{
  "arch": "efficientnet_v2",
  "model": "image classifier",
  "dataset": "crops of objects in photos (Visual Genome)",
  "train_examples": 61751,
  "image_size": 24,
  "crop_scale_min": 1,
  "horizontal_flip": true,
  "targets": ["object"],
  "num_classes": 300,
  "norm": "batchnorm",
  "hidden_act": "hardswish",
  "channel_attention": "se",
  "drop_path": 0.05,
  "depths": [4, 4, 4, 4],
  "kernel_size": 5,
  "stem": "single",
  "expansion": 4,
  "widths": [40, 80, 160, 320],
  "loss": "cross_entropy",
  "head_dropout": 0.1,
  "init": "orthogonal",
  "residual_init": "none",
  "optimizer": "cautious_adamw",
  "learning_rate": 0.002,
  "beta1": 0.9,
  "beta2": 0.98,
  "eps": 1e-08,
  "max_grad_norm": 1.0,
  "max_steps": 9500,
  "batch_size": 256,
  "epochs": 39.4,
  "lr_schedule": "cosine",
  "final_lr_fraction": 0.01,
  "warmup_steps": 1900,
  "weight_decay": 0.1
}
Rows from block 5, named by matrix and row number. Each number is 500 + 40 x the weight over its row's rms, rounded and kept within 0 to 999. All counts start at 0. Numbers have three digits each. After the name is the row's rms in percent of the matrix's.
# convs0: expand 5x5 conv (model.blocks.5.convs.0.weight, 320x80x5x5), inputs 7-13, a 5x5 kernel for each
convs0.127 099:488450435464470532479575477445510478482487500425474447459485529478458510479536522527578555482510460428523530549517412423533524516497506527466501506542486505514520500451502504457432462493477472457492508497459442527482451434459585587498527516573596504477530571560559517480534497509569541540534469522505499493437440480446519568471477444469500491408518476408456454561519496485431547554482547529465491524489485466466485455497444472473408484483489463485528474509473498464574511527510488499467503500518434487458471509563591536525459
convs0.128 099:633566535538512591514536533535433462490515511468495496514487490451422468468515460452485478558557561560503573589549554567499526504475510506539489506521482489508512543453513531546558392447501475462435420438425480479467484504504501498511543543565562568570482557565479488509507546447463485482551488477522511519539565516541510487563500499484453476468539527510555557472465461458529529497475483506530479520526491466521523552516453451438462517478487467487514495491493473492485363396376423467428451449487426409403450468520462470461484
convs0.129 100:511451526504470472433436444428486407424496518453508455444498486526473441481514524519464508474477503507443473503507537484490508576559533446501540565509537566556548553512528537551516483508557582528476526582581522543523481619516495471512566506520441503507500469509459411419475485467465474483523523501494434498447534442477494511520418404391450460473483476454483502473469460423501567575572525512553551537568544489475532541492475501571585473494558584617508584486552542578561506519455543517475487499516434451490487495451494524481520
convs0.130 099:462430450484468512508436482465478508467505444431468524603492506476508538465556506518533505468503517518479486510508515514524528557514496499465550558547514515590563522467439487527508509473484481508460501511522535446474509554553473499442420455557572495457451525526492410387566585495469447542498534512450514547482461486508498485474512482490579529477482498521504453524544512500470533544592575580455438466488514462451504442497462464508501496484477552513526481480464477522550503453513536505473442469439532512484503471545531463498410
convs0.131 101:472503543518544465493513470514469479514534511442515459456536501540495516503543561576489507480545596488430505548548486469491513503475490475455446436482544537511505482512495466476499490474487489511519505496519490468472511540528469440522481445522438505467457499417440475433529464452462510531541513484476438500473549462493531416497465446503481522491419508534514530537549527476521519502514478487524486483454502494457494485497488489492500487468502502505474509477569520509437451438439500515418431493524489470531553585474552535545524
convs0.132 100:479469520509446544544524515476476529462515454389493423542467463581482458413509467445484472514488435499545608539471520583643561493466525535509507502524424483534538487451449498527520512446472445496534506561508559514532573519529510487495473510546522504499568542533482456558561537453420540519559476494496541539555493522484528548466460458510565488488513492605503479578508491462489510496516512491503479469508524582482471441538561500482482569573553519477564520448457447550455453469522508457443424464407431445446433441521519487509536
convs0.133 100:562492548520476514476589542486509503515474580461492482478503492512537420465502562610541453486475444502508450423464493450454462551523505495487563590540531564505516518468511546478432470509578582506507507519523527519510450507529527530512519489501506501515502472477556580579441500553554588508486558544518495440410462484517491491445486557515493419442526518508436422518483474460423553536514496517467485541486458448504599546498523551590585542568554565534571533536446462538474551574549533408504576513483458524506449468522531482421451
convs0.134 101:464499494505530520566554447423425503535479461419473553555481394450539475466513500434463511463487473513608490482501510570542493483533527530526502523520488545516491535497474465490521509430437476557520496470490532509526489479495451478483603616432501527624644440408446528507507479445506480442442482537498522508491472459488507531477438455517573571476485486475479466458434426460411463507457437473498470438410447481419487449538495445499522602546505514478550413536554527565492510531563577457434499516529584479459497528472453490498515
convs0.135 100:534551506491491523542513494504502503479410446597492480494521517466446498577494506501487530496457457462512489446488513514481478522517514513542522501466481410423446457534479489494484533511559511450506424462448432457410456474485489539502517534513513544542577519467486516542494477528543500506522545555475598593603542507545495420426450474421383418489553519504515546527528504500534517467495467480466502508478507512558545542496486475533506501412474487513502516555532509451484485482511501553517504534527563426460493463578473453489461
convs0.136 098:466555448446487463530424493489526520412406460467485436455446448515513503493491443504549530500438485538533523519545553521577550550542559511456515495560487468466505503462485506524468446438457470470468492479523509536548509533532446496562558553456467499549540445474497556535503482483522526481446462498511465526472436415478548475422445467505476473474440460438423422510478446479443463433450498541440428434484470483464446464468515483484543519508486506560564458516485518514442477485553504450436426481470482529408455498458556486506506
convs0.137 101:541545442554469513512475503491515595595574528582583527519514584495477499444421489559521438481552532512504529530495460480500486487485448463481524511496497480482452546530512458466548510539532525540541543513563552528533464477530448456509531503470499456495472491418444471453538475471494542477452458437421518496520578558437430517526425481486561582504456476411462486570493472545497480529491486527533502478468574504565565558611492475504507542501472456511529487470472453512480438477455442471412388440525469500477488550504481491500485
convs0.138 099:511556549578564491495505532517500517501531538496524504543535457520453532508462477472476528452499506511477424491487475452481519532475436539509535525509520571583582528482556584571478512579574529481505522541531504456462510545523474431437422430450455468481496401417450484500461472509488490484513552496523518523535539520486487483449459509511485485439477465490483441454498444436418467482499557566437492515518508495558522495406502548511492465527509523531512489483490495524511476537556546474510539505515457529562521490459530529490466
convs0.139 100:514485524472479530538515469472479422409500496456427451559506445464469479403528489474461442517481526547502533506548537531523512546488506539549555551548483469493520490478504551548542466488556547510522554581549537527543509495509553480486423430549514480455449604591536529501555493479503517545481479530480506600542556504528554455493491501512522554498500514525482505522533571556533460517504490521501498531515522477495530549563502534581569569469485510486488570488437447518507476471480508527466504524515447422473520474474484455499427
convs0.140 101:490429475508500546524581569519500514569508544453511475433472533553534508571461481482497504472498487442485483465508498485559456506529524464428442479451463473504498458542532465440497532495508547549547535585616586498517584592528494529486541514517504510497504503484545560507467460485546517517499476545484522463520477500467515552590546530515512553539546490417442469586548516468484470476494496473518519477451470442435474462482568553578529574530520585591531462511564561437546531546532476520513515435457428502482531467516535525550492
convs0.141 099:551526495528545539516453479517557538459496524499540484487520492514508540497501540507441445470488598538527496461588593430563473558623484540534515539574488490482504448478507486485469514491517516494514476513462509470507517443447425526532496548455448569583515439435548603459535457471553513530494436484521531527520535478514492464530452524494478495557525489533478548548495528498490545547435433440497492476501468516473541553492513460576542493536472518489474478479486560577469425444501524495416428527523425439417455443512419498490402
convs0.142 099:484501528503386464463474510426420374429447462428477466456499474492487469514445519527450496445446526503500474497582582460508544581569459484511525496474533508495512519512503517538567436509514464468480488482473487487520479508560444537556549464491468515562468508458521627519543509520510501547557505484523482438518543458524523502521520473493479426563447472561493504451503467507442554556509512534514487510554570465473532504467456491507524504473510528569552466537533504543508548493510496491442444550547412445446461520473483506494515
convs0.143 101:519511500458469478466464460548437439463467557439435472469545528491509524507481528525487458537584564525477580640592552501580595592560517434454471450487564500488469497512514533551470509521528526456546532482501465456519499493506474512540583545520530551572556535524539501523514529527507503533500476421473471539516510468507520509490432536597505566519464506473484468499539479510448656518522505507531459477477470519523526528460553526541529493513526512498569589497512538494534432458520486481387422475477536486494528477534549536511476
convs0.144 099:574538496498494547516537482521547474469468476469463446464455521462466516492517452419423485525457446464476445414421409436486493509473471500471467445472508481464496536532545546538540491519524481484495529527488491463495547509511521492502471468511508515532558505469474468534510505480465525509550466491475509541593553462470494483510454542482459482477462482429467478499564514563496543483450486509510469444480533503467458478505502507513456478449468535490485493453477484480502485486524521540531503533591530523518497525533495538458496
convs0.145 100:495502466467550543517550563590489439464488518479438458481453473423422519458525565501521514487497498507507454462466511558469496550568596467525529504509495477484491500482499510530524433472495512498456517558531516525526542484482474459437459452515442457486482509476449513551536486483494537518522455463495455492547479460486409425481527439381367356472483435413432486498491528452512507488459460497515533514534534471504486518506481527584553508493546568510477488491459459409503486465488509500485481499527500470518537512602543521525504
convs0.146 100:517494481474571478440447471509468470463416469520502487434483504461480470462490554537484420582606587498443642638626566483586617602562461562547551512479457484499527499475476508557573502483490500564515492462512552454437448494512482577532509445583576562540455513516539598507503504471560496584568491537467511513493521545510501462539523457525461513524464561500511527483526503497536448480451430433454491528531503502511532525479524480496530564440451474484549453468493445436426447461464497443357437477557482446428496551482476465534505
convs0.147 100:409419478446466468409420454454524452470477461497473453463483584499395416458473495494447429526535511501453539562594557480555547583556495502499568567525509541553508506495528537500459542546568513486529543563553484463460483550518524447436500444498483477532496478507511552483500532549579493471542528517495511488475487514421436485489514513483472471578519480467463566564536488509575526528573501487544549545492463581561614550486582550580536461514471519508494506492554558576526522550565540556457461506517462526499529513507537501532524
convs0.148 101:463532495495458480599447458437493610497433415535523452481475553430466544497472461433448439487485493497470557523530534508521529516506516446448485525518505518529513538562517526501541554522525534551550565566565557513534562552536481436495482473475507507555460473508492499489480552478485503410459422459464502492524477519440494515433474465519517515435475494518469464536482438424499459477511529551508508505514517538554506487526556581492528533568544520550556614584481543586539562479496486556540473472470501515498512431424418465480456
convs0.149 098:474473520499429513498505499492473478511517532410477545541503466561571530517496513524513502481547553502508483548548527520522495516521542495473465473493459506500467504401435453459447468490507520499483504487511513505512499476471501513510569560525528527498521539492508441501518473469506511440403463483546555515501527515574529515540523572497469525460493497414457465496524491532546459546559497534433434461436449447461502468460485511535527542581598591551560510477491541541479418374435473435414440475483491484498553523515510495514529
convs0.150 100:498504481472543485519421503511461549479549532473521458580493449475384466498495468494517545475455489493494518527495460498565553529479500546503569530566489511540564593436464462469462505488457444503473468438424459481432471497543431504481434491517541496475524471547539483523491549558493537487544589508490540528500478409461529503462445463477505482412505508495511414511473427453387549501518571646431436430454527544533495431508516487454384468536485520454538469505491450553520505481495540443478473411490493512495444503496561485430467
convs0.151 099:499493519517525522510507540454448517500473463483502448516503402493499478492544538542519531520544572530511459530519519492462466472460451497491487469503544536508468485477506545439481455498502487494472502526542546483471542578606503546527554537494580560568523464562506511506465559530470397477505513514465508489515490534492477499460557554513452428533599568502493522492510503481506573536475483473512546503461435454551525437437412513483503488480508524555548454482457478493500481483516440471503523484471515582551545492491548560487441
convs0.152 100:533462475482426496554537503443441510490492443382510513547499419471451486424491561526499443442499505500477480453452487506514462475499552479469501482541440478510502439447468491490463471451371415476489495467478491453447426415440530526508485503485529484490546498439427444464493451436490497438439440477537561516528476468546567533508520528524519529552503486502565560454481510549440459512533513463452501511514495494432384392504454443416465530505496522514530542472455519537518474497510462555509481486469548484408459428571553444508486
convs0.153 099:420402446559530444453497501547451483490448472494497422488460593563500517568561515482513527492480475544538525518531602588567547533567546538517509472478555485493511502509495490510544509494523520513483472496503527511483516499533491486523529517461465517592559527500516612587518526531563519537552524504447507478479512535458476457474511454446473435505493554544486430456514500556488499496503483469520552532482519569554526521561565545573575563525493521570594459500499522488565496512527511509489496495529474472491452445509474453470515
convs0.154 097:451434418449480471490479513487539531524540548557504505543530503499460472553471517552536503494508529540528543550551566532531554555555502468491539537491494504549539507535523497511489509539538501492520520526486447481447441453459511499483453460457431405448460479453466454479471473455491488518508503487492398396393453479443427450432479450511516493490534536483510549594547468537555437457525523549512518536589515496561563577522546528538533459450436496480410521493510493495535520531529512536459443430468530474496476511551529517486483
convs0.155 100:529463503499468624517596581492558557576529526497510466504473527542538477523463519495542485464502477467551458516561543482555512566544491499511507458495452475487476452520481456452529549547558520556462521607569551414487537515530479547517556520464498526538526509487566668533549491516545491552577534473497562505490438513462520566516477509467555520568516517482476584538524524532497448492491485455510482499431478540517534481530544564616523536455509570526534420503561537486466423412481492477414436461466451429495539491487457514527515
convs0.156 100:330413451510545489492514523575518453504515552517457476486481478498469468510464478480538524482482493543493481521476557508504508477523465485478454474421474521496490457535532541519492526476500464502528471476472479495568575581553460444482473500483509508501496506573556541535456506525495429483436444409428476453473534554472445458506527532494486490526522524493523547499448418480519441522488515500528518499493512544503507494520544449464464466505500495495485435480575537593550531511545564509458563526559481498540509569455465559552604
convs0.157 101:565533539548522520483546548511561511537527516536400471434425489418470435479554518500469501591566553538536543506514504538488482524518539508455453478504459502480467470456490520502452469484504503496485520509466474442501524473472623535509532530589484472506507519535479514523540512532555526489490530550535422511519518551440522506474511470553497503541527525502535523492591503494584470496505505525484490548568480513473494504480513486473428469481455515445519528433444449480505375430438398534481458467384522501487535451482536585583532
convs0.158 099:428493521466461447507492377401415487505378420394471545433488428482519462504522552546523550460487576539515470490590574499504508555536484467502508531485566565564585524496519528549535469516530568526474538544581558542569553546557482506545484461440421548473468494437525507421494422489438404486475469477492470481502433465535481377443484524500437514521507481438486515489484502469526543543569567550489525550512526406455520473516440552592576573454528547538519461538519516480470462475432490541523498506531519489489493530470534506534494
convs0.159 099:520488560535500596577596520477587556523472513534512560543543453386564547515493478491482468564509511533565554502487479534455429468466524444460505508496542536520482511523523531511478528472479502546514525534488472511560543471445485408465511431504499593626453472492559544459510516544551560543505519544583504563528515510477540517461516487576584500485504561539568507450423406500597476481527481507565549533475562602552551501589531481500453546519528532461522517513478452455521554532518415515566533562411556570510552490557512553518481
convs0.160 103:458455544554481509523577482485487524575552577478468567547539423466460441430539572515498495505523457490524521511460445450534561500510515578563550568592554548539510570481543502497503505521504527487502478435474446579491467518484470518478490511474465395433491552470432493495580561477566613505499472462491460463505521469468473490455433489583600523530548566506490480499482448449405605561523549527491477423433469463497470507507450469461473472511491486501508505446457483551487427520530531480459484507516447441400447489524498420431397
convs0.161 100:479483478481452494489471463506535507446459488534479469543514530504400479447455438421496509542556539564505486553555567548489502441400447511537491492516513540513496505499508531544504468488531492497458457479459506462475541530554480528536543572477495546570545519531465451554550529485425563507517510484535520531510473510518504486487517457463491420416446498508518505492476511433469434455447469504538483435504485511554531547496490454494523503492453433513531526585607556567507502471452525499490496507535493457512542545571457445472566
convs0.162 100:482507429435445463481437502540478456473514535441480491495567508500517486537515556595477481561553561534524535532552511447533560542510518487532496476507572534483496503528512472504523466492499511504502517503523537515483496495505469504512455443421408415438461516476494498524511472474485552370436458485480494454490541495449494508509465458523490439429451486488422334445522500522425548535472446482495530493499549463505508566508460506524520524499490505500532498507426503502479484428478502532492434480530448460444424491450483496460448
convs0.163 099:496543484510523539457502484479525461520520529541552518500445468490476531476528451406521468556540502548497460514510480468414495517495453514555510458491465423470500542513488496504573460482451437505521485483446513483488502496453475511530596495537538564593432472514477478431401544459485495488575501492560499503496531506466442421476480453492484524475459468456539516484440486478462540533456500516586549513531558519535503494540534524473483496513526523543466375480539458458530463475462434541441441440489471514439449491523514523482519
convs0.164 100:522517533576536491437480527559491416464542580451419471551509420464455480456526525507507508501543545541474485509510537483553555504460478497473401434443513526533529499430465530552486459458482449446570519538508532545542559541529512495514551561498502521560494599551490481493528506436371418519513467452483442457506527492502466486500512473546469451578455495487493571425462487404466524490482503512476480497557464423471522524473503462482490517515484465457498488459456457489539482551517509561460495503434507468497484475559511533526552
convs0.165 101:533526482539490485503461501476578535479366390541459434434414451399435507488448426417413453549489455459484531506470505543492539519520534491520544526485521497464478517525517498509517506516479519518508503503500460530571567527474451470512471470461461505564508431436454494503517510509494492488508466519497524567569557459485546535512492459496485475431462443446456469499488475498545483487473504546455484437459462535549481477503514483474441454478504527539476535560499541532495524505518463522543524503482568569506521531539521501547574
convs0.166 100:483528476479473488558526484480549556466420524495410403545574430407478546483514487466477454534469416463507561504452514542556552473459504510492503528502582514500488527502524500512529479481469454515494528536502496495494493478515482478477468507541571531523486585531589539544596578473463533479492422508514527562553572584512559532491495509572505531517501522500541543490466526547497546516464483498521486448479543501487452447554475483474493541471483455458521520507472517536551526540535538484538598546477514504501500534516549519508502
convs0.167 100:473503500473532382455448439477472468443432507474468443383508434494463406425486466465470499477523513518481445494494512492437446511524507421439515554532551542519521527510567549569543513565578624515510510552583513541538548571544429473484481509517517482457476442486494427433467480472453497458484455478529503500471508496472451408392415441406441476451497489470511453438446455477499575570556536531522561540543556514550537542511493505554536469485522541560511536587532559530522527513492587536579541556604524593494499588507568501489527
convs0.168 101:463489484502425465466464483487462482497502506490503526507502528557524527513474469494517540519518530553485549513462475514511503501453468487458475512492499499507519543515514511535542600555550548528482486517527473537508512512468535502536502484538467469429483480450392374493465449436446491486517533546502517489524520467527465466499488404379414455473426388416510467463474492493571466518553554576492527553592586546558536568515528488481474443527465482541465596498529545502457453442423475499509522509520458488500557490431496541541477
convs0.169 102:470474465460572489493502535559469495496522468451519505439452447434400410454493542604552559474498526504550444420470487538439500519514554547601577543482524510490500490492460400480515478438486578568468484506467497470465463504534501509542411460406449443435535462422444495552518472508535555507525526543531482455468478492510480488521536476477489448434452485472488507411472437466563516491520485499501506519494500465458504495547380499500475514421553502462488552527454442428534533478464487520513465486547517515496472503444445484449468
convs0.170 101:469564514479477524550543516441518495533515482450468564506473426492525492478551520494513572514506505549554519539519488518485476463466477504471452462501503487515518528499506519500489564579528482492516533515455470456505508444494451472465507507448520522570551487501519495445430483529520460470522530527553474496480483488519530538451580474500457433518512562496496567499523565478484540568556541558484522560535505539538551476535516536522421523437465484454504468479529480449499508543505422471494505474411476521578517497423507562491462
convs0.171 100:467408474398504498429468474477472410424484529465467507521517465474463434463504489535575544492489561544548524523529523516509505480418453487531558526478483537570552491514509566556559549514527558542560542561582590526563556603595535464495500450502448434440400514532507491411509503487472435533517533505431464499386431410427447371437447396409509447440504495572483489480456477454532473538539519508545524532542549559443482510525547467522549551534517577573564511433471440487515479518489503545476526526512541470476580485555470457486502
convs0.172 100:496482534497497518465510491453501442483438427502490494483448490460443436461444500487492475437463465492467518564565529502512543536540476474556527493466482472484502476548511490483504503521531507504512467525525489476434483524522536541518508503517464484551542467439473513480486457527555480467503505500522540526519522575472444471509544481432405493494512485479530504461391451484449443467501499481485479512529477532573556475464540565538521477463449496491477585513547553505568505513558575495427446481539462433465458508486478483552535
convs0.173 100:491558548469417523515533495457459534509431455441512521508487492487497473470523458444478531444442457486471524538548595534609548502552481524496495462454555512489460547505499476467472527498443460473498498480533517460509483481512456480500552518442461455534498499466474504510491518434469482471496457438494435528523516427490517476498456490525510493446481466504486474481502475507445573480476534601501418389417472523478426454459542448485512515512444479520573440546568510514514490523495465451446453421443535537478503540547549521538566
convs0.174 100:463464505468441521475542520414514455569550469509502533556495494480488486462432447494429446467448441496535490473456516521511517523509512491527585557568526574569585551522555564555524485541566538563506581600621581526552551603604520480427471471489445415482501461426417452469501511473464533472490484448493503530466502511408453477449483451516494452520510497504539554472505488496426459498532540490546546527551557527529565571568467539583562551463504536554584532508540530580518515592568545471492549514490384455506464502483519481503518
convs0.175 098:479465445461373433466477495425462496505526457485546533493497535582534519511479476488482505470454453438480498498484455496450499510470462439471465426473473470457467470472483471484485477492491496515545521459481505561507435481541509508487512527467386428457495517481488477513494501575522528402454503488503538535490508459498529488482469495505443443461447459493484469407473506562426505510490499507438398388416459421402417382445505507484451568554492471496570467478511479501454457500468469475455460493471503487514546541500565479513497
convs0.176 100:525479377436484523462459512494536485506486532610545499523535499513493462524486509556530514491470501517508513470500572517466480534544490460463539527506512462447489510504485487509491469523538566534497499508489509503521502520536492539503463514470471471530522470438472536563428402396435514525475521452512428432421429468462442441405482464512467411492548478462470500537458424432388473434416429511487442486531529479561612616515593598617553499497505537492483469508404452492511497460513535415446479501559507490437447488538502517469506
convs0.177 097:437427474474456411397434468492450476474512526437479468523548441417453458455435460483497530489474500483487479446484481456432436459458496494493547566546479510544554546473492548526519477531540548498451525567537462429461498477455511484448477511526557502445470489460452426430486485480487513504544523516511517509456482470488478486473492512462443482495583475391478535521461446493511485543540523510474498517514526470504531503504466536538515458468523535514445521552543582536525529556569554497541563520535464581528529513456531558497481
convs0.178 100:439481516523553493480503517520528493480488521472505475495524419425485537545480501442452462477538519479512446494526518497493503536574520537556613609549459453504529513470498561519513533505505517476544518537503481502535552460431477499452443472442458413434446482449502501480543479479561532558467474492478534554613498508486477502458463468434491508516451430468521497457409475556504465448450438466436501489423501540541523474501552500547558522552483545561520496477497501517468494502514456522509505486491534438447468459532487460442393
convs0.179 098:558573530549548532554531523534479524486489503503482480473465495441452464445524491467469443494500512493491551502532517506585559555542522553541585589593471487442490489432479424465490447484443446452443471387402432460402392433490538466485487454562534526537487518509512526511514497488555560490493505565526578510530535512561506512553511595533520510573531523553573526490494493493483540538516515519490500436472523499505477470484475491459425462484450477455500475462461524520509491423461510445468402500487469492386410450512488369404391
convs0.180 100:465466501493492465545531531480439569499506437458549503427440502555493403413575547505466492509496504511533496463475539562542534525576530535572530524572503500449472442512483422484534529473469484517556509471467473501485439419527533540486426497493405461487575508443477567566516444491582542452503442498522502518500521500504527474563514548507450527557511509518570557486516484592548485511443490455468479483547516473485537585491500549509506496513569457455546479501546470440526493485425540509476440528568477482481500485396475486495483
convs0.181 100:601527483485489555462493455490424443538460490461484519460480463423406433479493475465502515528499508552566545495464467553493516480460510566578496473509460502512519497454478506519546436449449450489519503504469456536506515512461498464480530521564550547525477545559466399435518562480486497540548509480503530455476452417601481446454417504471484524456473407446512461461435487479482528561498521493489477478532539499471517560568538488476506548549520542491493471514472517537495462476460461448518526470470512538426507537524493430503513
convs0.182 099:481490490449469472504452475489452502513511503407498551541569427520552508512475530535517537461519535520587519485470513556514526487470516484469466464507464465493490488498510507520512510511514536492491529521551516485470485516446446521574497510440445436416534441383345348445483386411400469460456488487485531449520509461475446392389410465447424414418455421485488492421479494486474503575529506497497565527528550495531501495543506532485517576508505514546514519507515500507436439424447468478480451484439465464472529482455534495501493
convs0.183 100:571500504508568516465504525596552513566531588551501523482480496500546516497503514502499472560551562566509516508529564528469515480510503498523513544550460499495480495494518523578522451513523508495447455410417446515529535559589502520543531488516487512554482529500505509554519493535544563471482491536559517508456542522526530462527556555555466521568532566497493519489543528514536483443461459505562537544583524482539529516479473431398419472503479431469537429454498478477359383447426442436437520450471436446522431433458462454424504
convs0.184 101:493462506516550478470476528531537548544524505550515500465472471462476492492477487493459458477460449482513443419489586614487490540616608557561532551589533482474514494509491482491466473513561551509463517507481479482537543559566535550492466516455456484513501417416552559543464467561537528485470538486515501502524538489442405409379410497493503476537452471523485515455458502548476486483474496487525496497560512499561583567535507548545537480481519503549505521557492522486466528523556511477501478492414462460442383392488457468459466
convs0.185 099:471471498523535446395484547532417370443501508531440481554509506460455520503459491510488470457485497539512460503566569525460488531526500473493517473482510512570546547509509538550562428478536510494449484512487490482464517467507515523475513516523453477556566548529485511559537540537521525506528528525544501470541494443456424507451465456432402428464450429461470442459553540531486523555576518496484565576575533489528548543531525516532549518484456519515517494468471561528547484528539517557483458484524499487455454452438500470484489
convs0.186 099:483519500503435524548502522491505554479568556453527444549516547520437547495478506514511526457503538484478466521492464487482540453429487510489465461543520459499493481514480519512483540499519497493479484466465503515501521521521486533488490516490509401426459504510377396469496519389430503527541482478521516546534475483502529488488523374458510452472385430517501488436436512531485515523470467521480475479445495498460492447494476478431452519561544503548622517567470482457509530488533495552468483519482536500469555492501481477534463
convs0.187 100:434523505494467481494456496454474451460529480493536554526546479571510441521514498525490485486489514505483484521572557497468469519520545491479528495517548491507548532555539580587533472494541541458512525582593526477459478564491562509569554543537494511518562558490425479517509450418458532537536516523528529562513566535441445459493489479375402455541548518516555580471443456518473468476475520496546506547618559511514517535466563565597625508502504542569483517478459524555608495488547555608530468552533467516456493488533516475557541
convs0.188 100:464484487478461432438423455478515442477541503462521493493524474542440426478468518573555528479495578590534473494497519521455477514502487501542586547503504565576573581536596589583564543555599596546527509558592545535545496548477531528499485518566514485500562488429403439510529472466466492543533539501535443415439489444419381379403459489459495439463408390448479417427385397480480552582571559569584578587578620584556608594562542534575571556515576572590538531528507488523489495489466536503516517529540476514512525555471512497520572
convs0.189 099:523483480472483521493509537477547454500521444546497525486461509429406420422546550550528539516502511486503419432488485473481445495494454489458467499510476490494519494484494494498515468464519520459529493471483512509539537504562551572555485496510504484488517537511489565586594536524556619510517489539538508529558480405534513568552502565544556492545514596609583548478541538558496483491483525535463492475527541439453468496472471460492506475450421436447483496448431474454527503485463515554501492558571532480480512503519507528490455
convs0.190 102:577538598549527534474570543491522511513508512506501519538501423418409444418459490521499502452521503482536403459452442422486549551536450538548609601575545548503493526540540458471469468509463466449513543533502478520504487525531447497490492479476458470542542436425464506500521482492521511488439466466442488524501547497451443472501497532537519480484496474459458422425434453479364514501427448448490492467454465454483467450438431483516474474476471508519492478475473438520526545569566552521472503484504534459445440497556504500458440
convs0.191 100:521607552508467483445504485493554504486478491554527483508468553513536532405491435448489513578583513514505545613574472478484522560510490528481459504517535517525531592526522515528522573568499503488525564526456521519548519497504513484524604575502528521567513536533475480529474529506454560504491444455495399488496509479405468462447493443498489536577457471485517533461495521503498588495539546540534489504563565559578544531566553582529530511499498485506482543533576545484550472525521527563449407480465569474474465500571518535491509
convs0.192 100:496486526534476408445475529498450466442505547529480438490518503561476487549511475467443424473492520483403460534566554412447527553525462412492483484444515517526461438469513540490417444475552513420516476520543514509510532569573468495483539508496531569579531494626532560500491563565519505476550583488470498501512491559493464414508551477471442445498484521500499462404477468478470486502532439413442520562497412444578570530422440485533569496444477563609552463517565532512502582579524564485538494493533484500549503479555493542501551
convs0.193 102:461470478517519565544538457493577508547529521551493514508490507530505524569457492553539519487480539541576511509500500506457496549498527441479505491497560534563514470497484455450485424532555584536468519554593523464490550536485420516531577493455458467503518530546470515541527516511514531484487488431461470439467500579466554576577546531555523501512501517501530551585581566553513443515552544505490506520483521438487500504501517537562559523479498557551513495520558543456520513489435449502501490490545441531534507525493493551538543
convs0.194 100:472439414424502457439410403471500517480428416473554494422488475578495453463476484510491500484501553580564468468480589533534487498553518474462483514535513500494495513511535526517538497486503498533493503509510566501534516518519450454490485472410431481489476440437496512472491460468474484454460465462484476520518554471454485459492456455488507432446388444455368385449444448447439473472456461493501503486487529499498540510519515499514524580486465518536584497449512486528459427502449491487492541524500369434458448481445497476461503
convs0.195 099:502493535546488545578589537467541495531446417600520558506472564567551454487494502557545440472465475467450463465475486469436465467495485497493488522488523517535510468540519569551487458482553583550489519534538535514504492498521525540505490474494504503527535494484499531550476479511507522506474506464483549516461495574524518483493520512484432432456568508502452430563543519493458475503583558479495508561544463492507543553538504555562553538559572565558585458494456508511460465478491483464460489508529450477490523515464489501432439
convs0.196 098:473552511489482464480508480464535498460506484522466480511518457445471453460465448425457455508489454443452465443430460436477480523508463485503501512488499455444443447507499501480539482518522504502444506552546489456470501517528457473473492502417477486461504444455451480508521548485516527502524524540531531568583549513535508556521509510474466495530532538498480532515535525526456510505492514449449467435444428503478448431461486509531498463460499538493470513502474496503494501527500548542554523555564531561510528532499535553555546
convs0.197 101:475531541543468508547523469479544544540558493511561570565545564486514518522490486519569526395463527523505456495513507490492483513529517481433474501498529528523459487477470495519514526513515560499518546539570604491472430494483505497521493490454473435385438522531462421410505554499495530509502487554535527522519565525510476460457442485457493472474491473452491452524501450553484576589576561524481510528565561459508558518442490555584545510507502490530500559448491461454449497461442538520539500521452520564493515485584586488473559
convs0.198 100:494442506511514505530527533520490542456471482526535502528467503451461485450519501497520494549479423512537611530502598556582531480528504496498455474470497531503517509569531519538499541499488490507521528515518534476591591512495470391412446519451423479514504471516554575512520590487509519515513450508474515537480588517469492495571481518536548552535535553536513471547504520483517475499507512522620560497530555627564483535570541509478522525526569563557536466444517502547491482536527540483486503523462466502484563513516460539593566
convs0.199 099:513507501482524515490539477486515419459430486503452468485457509500465454452460450477530529553538508586575527564507578563522536488451486522548490431446480527537559553501538517573556454436470455457413471514476524493534574559514462428518577554528552602653567484554544492467498570486438453533519477411441493466456489446482461440455467450516506447488527533488500513464422439437469440492494526548471477484517537485469459528524455426471504472501497505499489502476526574552525509537531536509516547513486500526480516517562515519503550
convs0.200 101:517484472459506510467489444441516548492435498482545498470491422538483511446482503543537502487478492523584462483539572528502472457494497500484504478490525515555557502451506523487419469498486508429478488503506477467471513460408447429413452518469416421497511463411454496499537499537525529564572554544538474510477513516527485389438515604522479497563611547503513538530512518486546524509529532449457467465451419506525491526473516514553590518480452518540471555477493508523525452509512457489535500515452507574487573500575526465527488
convs0.201 099:537538544457483566525559515459516519513440446481516453444433501464417501436496465447522509496508502498495486480547550459507499527537487493496549587597555509470464449582494446488455454466476533547464497527490507475477536503501489550595559526452515558539508499431558602477543482496559489497475477531522495477502435422544553567543441544552529580442492489493533473556470494528458525500412428441571489491427424483471540470493427513541477537455468551500525520540498479522509492477518503515439481535520485482493525515504444521524465
convs0.202 101:468540514420467556496487423429492453481519368484533534494421454522525548490540583582589540517564575526506437502521472501478492553521483481547542530472482448436482500558504466473537502477455482535533528547454468504480481476452489575537585442494500560491459439476514488453485464522524527509532529555520473460495491479438517518552500478503564533500445462450470492466454521522521561596489503528616575519496528472463492494468541536555497512499540502535467452461469411392506442465409414551507500499534508506527473502489547529453395
convs0.203 102:467433427406497390469468426520360558484408550442560505466586536574538507582481517494500503463555554507503474543595572499545523547522497460502482477453521520500502516514488483482440535530460513478545515485533508493509484497482470524531497480396511536495516392432509499521433449494482465447470473483466484466502445488474434450507575492478510571563473517435486465491434458461477563510478507539497503489445435492553510486458506545552544517507541480496514485548530529537487483472496537468516480511558475464439495551488494457450475